config = dict(
    model='image captioner',
    dataset='photos with spoken descriptions (Open Images, Localized Narratives)',
    encoder_conv_stem=False,
    encoder_width=128,
    decoder_norm_position='pre',
    decoder_mlp_ratio=4,
    decoder_qk_norm=False,
    decoder_kv_group_size=2,
    decoder_cross_attention_every=1,
    init='orthogonal',
    optimizer='adamw',
)
Rows from block 2 of the image encoder of a small image captioner, named by matrix and row number. Rows with one number belong to one neuron. Each number is 500 + 50 x the weight over its row's rms, rounded and kept within 0 to 999. All counts start at 0. Numbers have three digits each.
After each neuron's rows are labels from the 100 images, of 14976, where the neuron reaches its highest value: "patch colour" is the nearest of a few named colours to the mean colour under the peak. Only what is clearly more common there than usual is listed. The data: photos with spoken descriptions (Open Images, Localized Narratives).
# fc1: MLP up (encoder.blocks.2.mlp.fc1.weight, 256x128), inputs 43-85
# fc2: MLP down (encoder.blocks.2.mlp.fc2.weight, 128x256, transposed), outputs 43-85

fc1.97:361480437539578518504516458471446501486429472506472456537475548533525412520534477547490544558463510569476519466485441556494511544
fc2.97:505564533521505494470468531519536467375528501478514519516495622557394485621424568489595519479544442445387530460451485442486483464
patch colour: brown

fc1.222:466512507441540485398553481473490486461486483577496494495572524509509464455581453404467551438462563425435557605526517569512511577
fc2.222:512470503454556521424406476621571546459499500541507480516467475478495511587479507517503507486533466514532624480442457389545459525
patch colour: white; pink

fc1.212:461486538490436376414536419448523509518482456493369502471596483500473484474497460442464397505475499504482455458421569668470561498
fc2.212:416512401535453513580488472439476448513496524518531437555484515506455435471586478544498503453558501466558393506453455562519460580
patch colour: black

fc1.244:526488470473486453484458542435493514574457376395498499596487458477486477494474526555533490520518510481546503546462509553482434531
fc2.244:532520565481562492534455474528467458529493498521464469496518512490453459591455566457539478494661464486433595501462566398547473526
patch colour: brown

fc1.91:480525445431532598390591546474513497485460482602505572511481484511483450532548512480451489407429465392472433605503520571457444574
fc2.91:443503501605519494501443534473526487512510524566514411444476506496441468543560527612464445450540484467484477506526490363541510512
patch colour: pink

fc1.158:421405461487564460501569457548513572499418400407517549535441487543477429518466493508541469546516498570559441431538469564438457539
fc2.158:495555552494523487375467537540573592441491545546581527449508535451481441593490552439524575441581544399466494562474425450486574504
patch colour: black

fc1.235:505537442513620455407453484445463497498463414496490454452457538484413497492518525508500498444505444502433482426481473671445565515
fc2.235:511481516411500441514460496409429472534537446480467591522560579578365538515471503546511508528519475528472430586423526592521500510
patch colour: yellow; orange

fc1.13:486538461486498463453474518379505474533522495446590419448507501395483442416511427471499488455454526488388462482519493607427476578
fc2.13:529495512459594572428406490592469521534514510467459504454552528403591504502462522609519597488443646527452487464418472565483494552
patch colour: green; cyan

fc1.123:478500590568573444434485446510435466442512478465508524494351552478450485470463423497477483549504550430485350589516424548598636547
fc2.123:507492446441465556518454533501463497558579542493503469494612497587447524502497508561505568512536470548424580480361473338520478443
patch colour: orange

fc1.87:557435427485442494484504514493522524508567521491536490457426527425432486450501458394513516489506503457509415476495516582405562477
fc2.87:462512515565509608498565453511489519595525580554367484451506565486429476454401545437447595537514542419440458451556586416535544533
patch colour: white

fc1.86:470571435498469548521536511392501487532471551548509409521510372472492536444506395452491518474485519504493535515525465561470481512
fc2.86:465529489441641509406431472540513594540484483460463540411504521432521491554424516613452525478460586530442433500441442411544608525
patch colour: green

fc1.17:445487546463542521420545500403436487517358431595464499448539552503483432467541422378509540500546529473450490469504523611417539464
fc2.17:503490517358532378616520513409467464470506406569528515544545546460542493545531452395522441499513460545483481430528504431500379529
patch colour: grey

fc1.236:444491479540457420495526478417492580497548510457484496444470541452505484415482523444445471516496447521457462409569447579425576466
fc2.236:592535475483511433459456491402555534556563533405499518554412497494440581480414510413577472514525491529639516540513422422488491455
patch colour: black

fc1.228:528460509477501395448440465490512490448510521533553512445496556366463476471518455444432595486456545406430460538506495625481619536
fc2.228:486498505430552488488386485469423500612577518521441573476573590606394500536452542487557518492505494550404501488436516505613452504
patch colour: yellow

fc1.108:522504464487539573569501478461518537588458552600453534515526469539493470523500469506475532505532543477545507567430586660515489498
fc2.108:508528503487510478542512510470498486445512508534535498439601567504400537506536517493551502544493499486431455454474576433432443480
patch colour: brown

fc1.21:467576384546520509439492520460484496540464440574528447565516462551501457560456533579449501473467502526423472551467529582481383570
fc2.21:491486473516460493605624454515502439520466507490479531441526470515485501483571502508536526533540476530421579437608615527444460505
patch colour: brown

fc1.195:445511505541535554431519536542449522581506516501490443594405439549520443581448524562472518439506499500519516463380570596550509518
fc2.195:506542471431535490467525520428527538548473469502521552493495427522498509560478497570490565488557586465472523519613466432478517465
patch colour: pink; red

fc1.46:468548517484541530485525505487492517514386470416527391518377426486515520535484490493404526440476460463511463444427522580472610483
fc2.46:503548447526540394470520426541570449498572544482528500534524539572492471527407486483514473495482504544490485462550442374534446537
patch colour: grey

fc1.75:430491505541465527530523521482442489546442462424496435526434385505529493502491475543472571493507485511490500374474559564430547475
fc2.75:504486423517602389411535404512613515518528524498506574533492565506542541552468502476498509548468513575511466480532455396509445524
patch colour: grey

fc1.24:473448404428514490467493511488470555518505369449494616574456491452484514560491480532543536531493462496502382504395494550421410442
fc2.24:520477557456579551460599351608448470445440501515431555464454592469470483496492463427521487517428553492526395487428575440500510490
patch colour: pink

fc1.107:434473523495484564444516501523401505588494524508426484530508520444526491562540513454489552501451534520463451426406586600503487468
fc2.107:481544502448521498474573525494572567402485414484505531511482550501652513562527428492514510621559553568456378476513493494449454525
patch colour: purple

fc1.176:461440421577486544403444490507492498414437496502591507538487511476443446439504560497470486565461510569517465522519575656475517459
fc2.176:475487541482643497590492392557532480434493526529436510466516599487454540497529509580459491467407462537509476444544454620526465483
patch colour: grey

fc1.76:472531501463459548473483487427427497538475478579474429557618606445544503395576431466485477504457517446479504597376555680523423478
fc2.76:433489509576542536482554443524491511539542490423433404502409432522480488523411515513495449566589509539480414421423516536495540507
patch colour: black

fc1.70:490546438506502485421485525426498470551509491418595400468494516392484457439508407463540492456455535507405438487500522643429485584
fc2.70:515521532407590610426434477604458527536486469484477503448540511411625482516487518559519570480439619506451469470386490584498477531
patch colour: green

fc1.161:487468517454469477499492531497496467443442432460530594497423514517338455534455439462528507507436447435530353579515458659498519435
fc2.161:501550505551490492423543549493490468553470450464490559498427519531436475481406541499560488556552519527443443530565423496490538475
patch colour: brown

fc1.211:510577525567480511464523551450508511588404459552578489517430466530509420490501527568498437395526431400491448598467527584520468530
fc2.211:498568565503509506491613447520495513500445479463510506393492530501387479559500524524538507545607509491434442472530557417415573461
patch colour: brown

fc1.1:443537462531464509466469513503443523538492510562501374550451481539495454547475495527423577471496507506517454458445475688522518468
fc2.1:466511413457509440488583496441496572529443461490455602599572539536470515550508458529476525539518502506498464463564494471486381478
patch colour: red; pink

fc1.55:443520406536523486440536442427508449542488542555485359432565474453519453447489454507449506500481545533418577461464475583414493489
fc2.55:550540508450581503474450479528487487502502492478476523419553508469466548528349509556525534524347580549505428490480465414487494541
patch colour: green

fc1.74:448465449491428500463567501515489549516505566520445448550494518454530513491553379339474488512436510522473531431455552652429527479
fc2.74:470543474527534423480607503487538498430495485488493549552465514552597498526497450390512528572611532489395369523596470544443504506
patch colour: grey

fc1.8:467590396454571499433464492438517503501456478510565454499482501445458430532488453551489487457499548526459470563478410695458444515
fc2.8:514503522522529547579524500547485481519535491535497416506414424503575522529458517562478495535437537532509444421558507539532393534
patch colour: green

fc1.54:494559601549538517514515535466451528578492486495441533510447549473547530550479526537512480508487514497530365488436486521614574459
fc2.54:560505510464514596476528451545528496541493524552484391449437360522437502528504531571417547434522558446528508520498465385387488491
patch colour: red

fc1.197:486455512473528396479473503405502485423430437516503520424444543442414468558532403508473649555473539420470373526545402596488608545
fc2.197:511506486455542490467446564485476525544627502550522547494564583599352507595421575527542462439529435544378508498396505457554463494
patch colour: orange; yellow

fc1.133:450550460582539480415497521525507521550482500484537432520376481533447447541450516571423557439497471481522413431433420623494550484
fc2.133:496547402486502471505572470498471542533424495512458535590616538559411526541487497519503531486537492490502540492542520423530417468
patch colour: red

fc1.32:464534429501533494468476503491446528490525475465458477608372437590480457471454511520479424488475459515556564642495380540539557484
fc2.32:479525501560550402412531490429552517405477503466519379461529625379490488547573432450489513546507503500430473495517367354478544529
patch colour: pink

fc1.193:481438556471522530433547509520449500553539492499478510495521513490532486580481524496480534509495486505448469464405575568573475529
fc2.193:522572476420516574425555547555536489465472516477526480495510444466591460534523428550477506528537570500448491529493522467462526468
patch colour: purple

fc1.44:481510535457479472440460492474460499528394447474535471453501558454449505538511410364510479502498530489470491452450546604433567412
fc2.44:534524483418492367558462485477469471425572477501515515556569562516462510594490408446538487605551470518497459490491449431501387508
patch colour: brown

fc1.188:467551409534504506480503494384503497569536503527541391455500522410467436407513471450444485447411498499394486465528510568386441536
fc2.188:542565586479587547427401480571486561510499509528491512393549552404618519521452523640475557464430641454447456517415459470483560527
patch colour: cyan; green

fc1.180:520461422557498404493513436512548441461456550477547412560551427469566494442473488539476540420424568535503575587501499582510509534
fc2.180:469524427520546413469504389444497447519542499502537401554622508531571533503364503509531480494558501544444532409447526407474408443
patch colour: grey

fc1.139:521497450507477408466529450498502544535534503512522572520505522439491543475449326429459543566526565508490281535526490586399453481
fc2.139:522445491561554454479484481486526439514505494466457584456445512525408551559488512463542549517520472536543413476590553430407424493
patch colour: blue

fc1.173:492576443466520535505508481424487528540427583586523436500537441463587530488539363499449557496476546522490544522492431583470508514
fc2.173:497505507460558517457448533543496596533507492443490562393484491529436508558431511561485480466439539574484450451506452456470589526
patch colour: green

fc1.120:520475536503503384459450482449483499473545488515549478451516580376437478454510434445451545517495564452476407552530474625497610509
fc2.120:449447461465544506450415533458437489625515531500480565557551508566373522523457528481560545491510512570492558460422448509635429508
patch colour: yellow

fc1.144:522551442480518533441477530443459491477428448529441517476519545550372379523540520468552500485487500477471465586545515643468514553
fc2.144:479505467538481425456480541447512469555554444421545446487577581530476474439494484496556433533582516566426520534538535466460533510
patch colour: orange

fc1.137:525524495463543492439447480417469486500514482499540457452523515420422475426517456431546502469532529473416495554512437696499607525
fc2.137:467462487411574543406496494528448478554477478485524507559481528387557508510469495500512543508486578531469428474438449635538342533
patch colour: green; yellow

fc1.150:474491414461462517487493454540426509493501444429562492584502504409567477437461389467509432544431484472466508504425531584457478506
fc2.150:490478571557572552454431463486458450573496409515487514410507510510467539465492495554545610474507529476463509458472608559416481516
patch colour: cyan

fc1.103:416447448548540517469536464483442523548549505566349488475399493498413477455451530480447540514436540478461455469547475576471542543
fc2.103:511461511476525558432483573506510505511489528497469490449538611441391507516531519417542610509518520455430498470513504393578541528
patch colour: white

fc1.35:482475431502447528485488520389440507551520527582531401501458475430381451418503375399516538501502471425413502480525476593478625549
fc2.35:448545479478554599478459491517432532574488491535447551471555571451524397477476583463495580466475544424408433468454472416558609564
patch colour: white

fc1.2:458459512435438579472493548493367507555522496539472543538502499411499471553544509459505564522391524487479486494457559577534509508
fc2.2:450474491434530537444523477481530539473513467563459460481452493439640482444494470501472537581565569506491391495511547549461469519
patch colour: pink

fc1.88:467510473502508517469528535508457542554464516561502496591513475470514488582504473513462559498526566506529456541469559723524444504
fc2.88:465503478525471462485539513475565514449492486497462554485432476425577517522450422580467518545526536505447397463566520638411402508
patch colour: purple; pink

fc1.41:438451486552641522447534508504534518528457432512439485529394527567460446524519538513500442453484482519552480490515490548497446515
fc2.41:497545464528513534485454423475548444452436460463503485470542570433365454527489471554489559482522486442433513371471492460452466537
patch colour: brown

fc1.47:431514522552622535420546494434489505511487529677477415464433518509474424520591482415434527441470490481460518521533476585489579519
fc2.47:489467460482512548507391524465509488454511498519534428491540561445556472471579454404537493478452415473476554519465466371567450543
patch colour: pink; white

fc1.141:468560559454500532426575484474479558542471503531449519477497578515505497430540413353480425490504568418535432524464516565501572480
fc2.141:487530460412512473554517511482524460515531481577533459500542452561509434505499468440469504427501476503433521355525557439404375514
patch colour: grey

fc1.199:503515481515453417497476482484504443483519489344597435461489498372499494400464368452510465500418532484466446494517482625464538551
fc2.199:511500563466575599444425500506427532567522514489452534438550525453610522481514539594519566463481545530419521426419536603507497557
patch colour: green

fc1.175:454484431495486460420516473488434477522411468516488512577463509416485475420475428559449549492438587421534448552491446668493559537
fc2.175:453462463559534455444570531481520447509500481447513539496562482563359505530547455540521450488523451530462509438611600398473506500
patch colour: pink

fc1.218:481555560567445461495493474430436414525468443474575441470469469382542493394509414399501450470468500434464518521487514649573603541
fc2.218:474560440513479576607426566447492549551551489510458474492552509443420427519473600490476526507521490408486406480539458513541543520
patch colour: white; pink

fc1.113:471555492466476492539435503418483433514402442435453472513425490496468497497509470512495597511434520495577443499501512597434482417
fc2.113:505461466550519439483533515599509456388462548472540428514551503473409522493494551356551529506541555544527516461574539337487579529
patch colour: brown

fc1.19:474474442532593469444505504499504446443342329434473525466389536524416460561500520543502493476416482451511432478518451594467557568
fc2.19:511513433511528430443446509458520495540589463468475539492550620607372488514408535497541488450542458544385447498470538493471507456
patch colour: orange

fc1.154:481541471541590442447546481510559587468489495479536554420381515501481444566469516561384482457511514514494409473529404527434572495
fc2.154:536455494612464500385452460538542441529497553512471457480474571471375502450476513493538546386447484437514515477534578523465557450
patch colour: pink

fc1.221:518514497473471482541511546447546489412407467548555500499552472457482477535555379531469617474485527410481440597501428596475529584
fc2.221:509487513500526382448456531505514570509577477460563514540569568488541424496530495433517540483543503481432551543539493328560573533
patch colour: black; pink

fc1.68:455464503457553545459473457433449458522489508621497503490536516479420499494546474450521522487466578479520475604541441573543491519
fc2.68:524511479544464474552458519513465483548482462497501529540526494502488528625450598620506516511590440482465529478483585482486456496
patch colour: black

fc1.247:498482381545517448454493477474530408573516544556527351476563497442510453431504463483428607474440574520409548526485531582409441586
fc2.247:596561494494547505491412424582522473516552559515514487434576512460495516567346575611518509449379537469523455539427485413460465523
patch colour: cyan

fc1.164:483472454436436436504471517400453520442517505510530498562403446448452517447500411460490514502519476394504547580523408564528651490
fc2.164:443547480556465579516535522465482501560455490478506484487503499429452405487559561420491500507507478451452442454573439390518628570
patch colour: white

fc1.36:456559497440554456468528537498476539516465335386514568581383526464561500514509480542427394510422502558556380541452447527487444492
fc2.36:532551548390545536448559521629497482432456631510484502527427543503518452567458479471568517474488475481490531567379424401634559535
patch colour: grey

fc1.11:415470366563536471472573478520547563524511530474511417560454432563525486454465504488465454527531472528471566377552455560428471508
fc2.11:503491608521498490439551537402464475471392551484501462522430550432487518528455438450615510570632553495475532447465507445543522524
patch colour: black

fc1.90:476546612525492487522512543508462532468469483430497524531321480543480481508444483527500406485511509392543481592564432503607681555
fc2.90:571508474523566510481470465568550441438546535517532448396549516500451494593538516590480553449373407580485528483409473352410491494
patch colour: pink

fc1.226:472491404493474462453505518475476514479427450499509552600483473461514475471474487531485550493451519437535499602530397631491566571
fc2.226:445519508501547465413616534434490487517459460471531532519525494542410510551576417543491438510552496488437487479545564365491489499
patch colour: grey; pink

fc1.10:469536514562635497448519515413501512551458465532422417488437473467563516548446544540436465453498473565541470487488431536470513518
fc2.10:476420495620451567478503397504471411543488518495454377536490493401544505402490456483505523502458569476534511456482522364523491466
patch colour: grey

fc1.178:469472567532543514456509482565429520559533506506479507545430485551554486585441559571473516514492474514502485470395557533588508497
fc2.178:559542532427521616455544521556506494502445545517468436436463369494533496544525472541426558482516630434497487536505496450455581476
patch colour: purple; pink

fc1.50:443530501501469419521459473419512491432454481555499415453502534480467471492537450459491600482458488430456547534571418578516617518
fc2.50:536517457471625465364432512503522521464535545477558541484512557525445504564483543493512438399474467536451579522437470413514519646
patch colour: pink; white

fc1.58:479523469485554518406513495439460513488470496581502412520445495467505458510506414420487488481498472495453541483454495623470578516
fc2.58:496587473438518445473532484480531470487508508514477483478538504460546474486447433468462515505528565494415432509565436412529480508
patch colour: pink

fc1.149:491502536444472408545478453385473454414475477559507473446536522401479513495523386452496612559421554471453443498556437567488549534
fc2.149:571545504549515498453464588480561527547553549471565524398549538460468489553505504469542554404490487479457511475497503268478533571
patch colour: black

fc1.131:504520334531587467343519484496503487505492491581498538497516544460460470484503490514419525439455525448512430596513431628457488512
fc2.131:469535451512445406470514546411531472556417446475569514542546454533398563503511477586537400444523465489533571392597503458504504473
patch colour: grey

fc1.229:446476482504471538479500516501435499569508514542450451615486466524554491549509526489475585530487521534442470511446572632525453471
fc2.229:468503487467531516477561529504585544425507432503485521467441487453664504547494484546478522527476540554480387476536496550434443493
patch colour: purple; pink

fc1.66:458526491591555507452575509519545518540431413460532444523353505563533431528440527576442398462487427512500452424424477628483507537
fc2.66:488525408498493543518583410610496523541545542494467490489531519538426419501494503584483501523543547485418536442482568377431483518
patch colour: red

fc1.253:425475510471547513419541491576436517484460519498463570536525535508566522520512410419515496547531584509509465507422575746525566521
fc2.253:475517518515478572470567504584588538354527491548472416540450510460585518477437481446526523453477482524408396502519496558469421497
patch colour: blue; purple

fc1.177:484492483476430506476523544489409524559483504545508490609486474486537504564508454510460576507528527476503448511452560700526452463
fc2.177:466493450512496447473597497463589531462499465475498548501420494452600487510444440541462510539508533532475414454584471562404389513
patch colour: purple; pink

fc1.146:495464451582544398498437441444477430516544451533508490535474517443446530468448513510538517482476464494472470633539475607549505482
fc2.146:457471540530535459492464459458452496512436489563485555492520533461386569544424502443541569550521511456493497448587579538528541503
patch colour: grey; pink

fc1.185:505541477480536524438482508397442526472508494569572400499441508563521429433528427400469463439506406519413565507452481598451535499
fc2.185:498509539426504429448544464486488519453483484530563561533526546462527501466494407382474504548560596451443478497521434446572540546
patch colour: pink

fc1.224:443476483544557454456562442526466534517392556562463503560525476507572511510454472476413488515472572525558487503436527717550516527
fc2.224:502495480515467552471542574570541483370531482485497520536515554454569482571518447399529498561558540483482395441517610471401444476
patch colour: purple

fc1.122:444465513405537485421497475454463609442427496505563567493505505498493473495548406517468457479528500476500506465464408511499546495
fc2.122:534477470654504518430482528561540451470500521509476502471436500442488547534490602554518526431434436475541496513545568308446545507
patch colour: grey

fc1.93:516493660433583404547504477435517541520431465537540573557494549464494478529504418447504549500522571526537416570539502632563434515
fc2.93:495548470505454564593476553604516480555414500532409500524508548480455462515399560484545566429568540488471444494499553551488531473
patch colour: brown

fc1.203:429527496528506468377565494496492578498514476579483418540468519551459492442509510352481466480495488456468515532521539713418578500
fc2.203:537547464540520493525428531480525462508482521497512498559420547405553431494559424560474608532485573511485467530461436403573456530
patch colour: grey

fc1.159:452475474466503550444514491516404508466374510546477526588538498573411445576511462533501503550441515510513531543422516592527503513
fc2.159:508527532491473498526516502543496525482512493490443531483590584497375514540370538527553565568500489494435505393485564470452438449
patch colour: red

fc1.190:525471511428541424438425441451472499488499452514549529470498557414421451534489440463475555514535538445446445468455501657501617497
fc2.190:508468530419549421489408526397435504591508473508444564495581595577436550477494532453563501501509464581442480503457493531561489512
patch colour: yellow; orange

fc1.209:445475428438436496484498506482422516509523439454536512617479458437552480424460403451519443532470494467442503545485517557468445511
fc2.209:524512599570533568438535441516481479553469434532507481429478502544499551449497509559453548428479508484512486494457597516430503528
patch colour: white

fc1.231:510471493556463455509545508472511445468456515522578446453490445376534479443498457406507493474517501425432481559516572647417626551
fc2.231:449523605493568583438546529457435539516437489548460540461513516453600437506499517466507510457520580444425464492489607577549565564
patch colour: green

fc1.143:476473426563591492452500475429504476543517523524494442487499512468434450394524431407476532467512537522409533510521479711416509530
fc2.143:516520538382503523542494489552526621482580471445493433463473516427606504586489562486461522544465501527525338465556352564485544512
patch colour: green; cyan