From a checkpoint of a small image captioner.
Model: 7.96M parameters, 48-pixel images, encoder activation relu, decoder norm layernorm.
Training: adamw at rate 0.0018, batches of 128.
Rows from block 2 of the image encoder of a small image captioner, named by matrix and row number. Rows with one number belong to one neuron. Each number is 500 + 40 x the weight over its row's rms, rounded and kept within 0 to 999. All counts start at 0. Numbers have three digits each.
After each neuron's rows are labels from the 100 images, of 14976, where the neuron reaches its highest value: "colour at peak" is the nearest of a few named colours to the mean colour under the peak; "top examples" is what is common among them. Only what is clearly more common there than usual is listed. The data: photos with spoken descriptions (Open Images, Localized Narratives). In brackets: how many of the 100, against the usual share in percent.
# fc1: MLP up (encoder.blocks.2.mlp.fc1.weight, 256x128), inputs 43-85
# fc2: MLP down (encoder.blocks.2.mlp.fc2.weight, 128x256, transposed), outputs 43-85

fc1.60:401431480544492512476569419555457531495507488489418531512478528477551464503483506452499526566454519530473448474492540588493555502
fc2.60:471506418507526516486534475607537497341463454494438447513510531490520475491510475458522518517467522525490446458492521586471482515
colour at peak: blue (54 vs 0.8); purple (28 vs 0.1)
top examples: text has "lights" (25 vs 7.8)

fc1.99:489539504532597490462517496483458475548502494504481393526432455468580519508446468524420474503466519541529486513465440536480534550
fc2.99:487464526551499573476517460453471453525489502542438422509441451452478516424473454481505556505508604458529480507501414522545526482
colour at peak: pink (45 vs 9.5)
top examples: text has "person" (37 vs 16.8); text has "table" (31 vs 12.9)

fc1.170:493522439474477440484479480448504501482537533477497453499541577430513504478492392428493513548472504494478511487492429601494588477
fc2.170:481513518515524461441480487482504570586541549467495501470506541424449514503534511479511538515466484499537457462489486420543513512
colour at peak: black (86 vs 15.4)
top examples: text has "people" (55 vs 22.3); text has "standing" (51 vs 23.3); text has "holding" (41 vs 16.4); text has "sitting" (35 vs 15.1)

fc1.52:494485484512561443442480456522498492497506513520517512508527525482475511523444399442478514486497543483480474500436509604458475519
fc2.52:515496541503537453540489458499564497523483531517516551482474512499464503557473509480510493430533489469557484531490521335503486471
colour at peak: cyan (85 vs 1.2)
top examples: text has "sky" (71 vs 24.6)

fc1.237:502472452493588454454488500459518476451415400514477523470451538511447454539519485489479518489463488465516459531540437569474541547
fc2.237:499472452492539444422431515453488505542585519511480544484551589595406496489457506500530482434513480541404503517489520551495505495
colour at peak: yellow (46 vs 0.3); orange (46 vs 0.8)
top examples: text has "color" (31 vs 13.3)

fc1.162:489497561433483513499527507464463542532341459482520549480518501493516517507539427425501508503502536498518470458481549556461511448
fc2.162:523490465425520407507451464504487485452547494525523458543573544515444510600471488467512485527551458484479527478471460407485423496
colour at peak: brown (82 vs 30.6)
top examples: text has "wall" (44 vs 20.1)

fc1.40:457474530422590548434522480495439577477445511546470550517508519514491487569539479519497445513486501524540525497451445494540515509
fc2.40:531470502614479510432469545517518449544477485503475493518458467487483557498456595554538527457481479453554541505526569382491522472
colour at peak: brown (71 vs 30.6)
top examples: text has "buildings" (32 vs 11.1)

fc1.201:481503468487560539423527487527537429464461507476553386495446449546467485512455453474482461456436449517507558477486461541527559515
fc2.201:442451463567501477457541508509471502414492541534432418476464555581486510530518487518472477503520432454448554532515424514520533558
colour at peak: pink (35 vs 9.5)
top examples: text has "table" (40 vs 12.9)

fc1.9:481482407516530481450560463509495483483452506575449445475487486466452454502459418447479568541476585524500478553527445577439527486
fc2.9:473468452488522391467503461513511581500555437494527507492449554398503498598489509527498473541574486480478425498515452476476587500
colour at peak: green (46 vs 0.7)
top examples: text has "grass" (44 vs 9.8); text has "ground" (29 vs 7.6)

fc1.126:476496492488601492420496471495498474505515510503495513514518519498468491501471392458447502477494535489457475540429482572508488567
fc2.126:519483538518503462511443519484554523533494545474502501510480492484457544563488578483531534421524504463603502499517530348561547478
colour at peak: white (60 vs 7); cyan (33 vs 1.2)
top examples: text has "sky" (85 vs 24.6); text has "trees" (73 vs 27.2); text has "grass" (39 vs 9.8); text has "plants" (29 vs 9.7)

fc1.233:476484520545569471435498481492494465518525515531519486483556557506488465463474465453488500454511509447445513551471543626492471546
fc2.233:539505481578482439569442488520564488485491516492533489488517548455453535608453533503525479442546477455538460557481455315525546458
colour at peak: cyan (80 vs 1.2)
top examples: text has "sky" (68 vs 24.6); text has "trees" (55 vs 27.2); text has "grass" (30 vs 9.8)

fc1.225:451460460441545485428493433518433498471537496524431554500487567456461458483467392451449506551427553485477460514424480568488506511
fc2.225:519456552448523541496556457502499498551447528483446497452510527456423523492516507381532580502533532470548496488518592385517535528
colour at peak: cyan (57 vs 1.2); white (40 vs 7)
top examples: text has "sky" (62 vs 24.6); text has "buildings" (28 vs 11.1)

fc1.216:460539513543490481434586496487501548508479476520543469493481468513515463516475492520474410443487471473457461486525524627469460554
fc2.216:505537471514500513538591479538488475518496496526486571475473504526426509505454497492485466541495432490499515493557563513460484517
colour at peak: black (64 vs 15.4)
top examples: text has "red" (26 vs 3.8)

fc1.184:460504453492514471508470486465505546488489371434545494526442492451503486560449525533523496499477455529523455436436475560477495453
fc2.184:485499488496476534494555456544441492507439554466466593507488554522495479496508499512519541582448532518508453516475457467577523517
colour at peak: grey (78 vs 33)
top examples: text has "black" (46 vs 9.7); text has "white" (41 vs 11.4)

fc1.31:454534440500479578505541474478487475544443520578479455522555515481573476469567475507485542495445509493471511502434546572459446546
fc2.31:533490475510517486499553362533465443537540519492513426489587571497557512471488521477560519522525520512435494480451571526475469491
colour at peak: black (82 vs 15.4)
top examples: text has "trees" (58 vs 27.2); text has "grass" (29 vs 9.8)

fc1.53:465464507530526440421587509501467536541502497471487477603438480535549496469442476517475453513500515524493514485491498520480486508
fc2.53:526483588534594483395546514520538503489434525509506433479489536531544521529484483576486520465486504513546559505446506486504514539
colour at peak: grey (75 vs 33)
top examples: text has "table" (32 vs 12.9)

fc1.57:491550515549584508491493544415472494566462477550440381499451469469561512538476518525423493455477466518540465493466481544471523520
fc2.57:484456508563473568492528442488505473520481526518467411524473465431517516446524462440486523501492553469549477476510442446517513509
colour at peak: grey (65 vs 33)
top examples: text has "woman" (25 vs 8.9)

fc1.127:488527498492477440516484588463517518449482379402551540553407461515461525555489506555520467473498445494571460530507436521527478494
fc2.127:534544536491534487544538486487492441443479530487448504455453511395520513552497467493498477533405489539505405503484458419490516467
colour at peak: white (51 vs 7); pink (46 vs 9.5)
top examples: text has "black" (33 vs 9.7); text has "white" (32 vs 11.4)

fc1.198:499504457514512438507509522487511544496466393417554546531429483436499517587464506546501500496466477546559410450470475578415479460
fc2.198:474498478484518556432590421582448496475457548483470570510442575549462450488513499496523538564458497493471450504452476462564534519
colour at peak: grey (85 vs 33)
top examples: text has "black" (41 vs 9.7); text has "white" (41 vs 11.4)

fc1.0:513546447425483450481510499468570503462466489505570494557479467485482540526525432514409529444475503409564492565491449558503522501
fc2.0:505539431515543502477474511467467498447491551476532517515501525478404439506532515478528483481422454532516514494474432425532539582
colour at peak: pink (59 vs 9.5); white (28 vs 7)
top examples: text has "text" (25 vs 6.7)

fc1.51:462455468442536552429501506505436544528563470523507574553483496521537478507497503518480505514477478497439471546420479522517444535
fc2.51:505442516382535506458516472576457513462478526525455476520513531479438460517533453396495540503462551468544503541479570417548508487
colour at peak: white (34 vs 7); pink (32 vs 9.5)
top examples: text has "sky" (52 vs 24.6)

fc1.59:502478475499578457423471441529482486469504507495521497525518516482454519514443367475478504500500530497496488527420501586466478519
fc2.59:516510557511514459545497443498554504506492506520513564512463512498444494533472498473510472463524475462586469515511532358499478497
colour at peak: cyan (81 vs 1.2)
top examples: text has "sky" (80 vs 24.6); text has "buildings" (44 vs 11.1); text has "building" (28 vs 8.6)

fc1.72:518509461541520468420548464517489488455483540515526439508478471517471498445437364489467471500475527507473507565521424547502548543
fc2.72:460467451477517427455548470453504510491452421494463420462518513482528510554503488518487507576598474473470505467506454494492511488
colour at peak: grey (62 vs 33); pink (34 vs 9.5)
top examples: text has "wall" (49 vs 20.1); text has "table" (37 vs 12.9)

fc1.245:450486449486565459389482444508427474472501449470451511548512493469442485489443369465458479521459527486489468530418488578496458522
fc2.245:564503575498519509488518454507529510544486502474493557522489504499427546538455515451536494469495486466616475482494574361489503490
colour at peak: cyan (67 vs 1.2)
top examples: text has "sky" (87 vs 24.6); text has "trees" (56 vs 27.2); text has "buildings" (44 vs 11.1)

fc1.96:469485522496511536445500522533427494555515497490491488533441429515518478558455518542457545475505530482495496470421558576547515487
fc2.96:520518480430516501478511523464502525525485472498531544493499438504525515540490486556506536513525559480486513520572493458461510471
colour at peak: pink (57 vs 9.5); purple (34 vs 0.1)
top examples: text has "pink" (25 vs 1)

fc1.81:418494450450492522516510485459476524484463479507446536501501526488539462467521471413452535515419472465516512525506465574513562474
fc2.81:544503474449530483448502492514541472362498451467501496511459562488444532616449499447530476492493511516509481476477384427488561439
colour at peak: white (38 vs 7); pink (28 vs 9.5)
top examples: text has "red" (29 vs 3.8)

fc1.79:462553437543481539477500521510492521473531515528537488541455499588550472500506544506477427476491385550481506505445496558498456472
fc2.79:463458461498487477507550510470492515457499496457470462508469527450514500493532457437507522520588532499499451506532473467557514464
colour at peak: white (45 vs 7); pink (35 vs 9.5)
top examples: text has "sky" (61 vs 24.6); text has "trees" (60 vs 27.2); text has "water" (28 vs 8)

fc1.160:479470391439507461501486503489509470475395426444506509564505450476472521568496456531463547514476475494575482508467468607425511463
fc2.160:505484494524467482517491519561520465491554481523481469473514514447536507496428496512456539583555568491515447493553517305508488470
colour at peak: grey (60 vs 33)
top examples: text has "grass" (35 vs 9.8)

fc1.157:438458441458561467428474440497403520515540462474424518533456529473464445477437409487434486552460540511481462507436457559486478513
fc2.157:544485568450514559471565479515481499544454546479450495455502538460426536517527504400543571505524521464551487492506585394512535529
colour at peak: white (82 vs 7)
top examples: text has "sky" (76 vs 24.6); text has "trees" (55 vs 27.2); text has "buildings" (40 vs 11.1); text has "road" (30 vs 8.2)

fc1.151:487535516499483527503568524505482454498456481468470463497440499534511512463498488433475497483407467432505482493523536583523591520
fc2.151:508525483514586420463517479487590465461553501512517450467483540529458442554450524457526473443524460545468519464543458409513507547
colour at peak: pink (62 vs 9.5)
top examples: text has "wall" (41 vs 20.1)

fc1.128:481449393589517502455543476563521413445427481519537475499419452522459451502497467530475511478433514490470496587520463572444490553
fc2.128:497542432495498444440498455522514525533529439513440480465490548464500520541409473579470510540556561442451415486500466423511477466
colour at peak: brown (60 vs 30.6)
top examples: text has "sky" (76 vs 24.6); text has "trees" (75 vs 27.2); text has "grass" (59 vs 9.8); text has "bottom" (28 vs 10.2)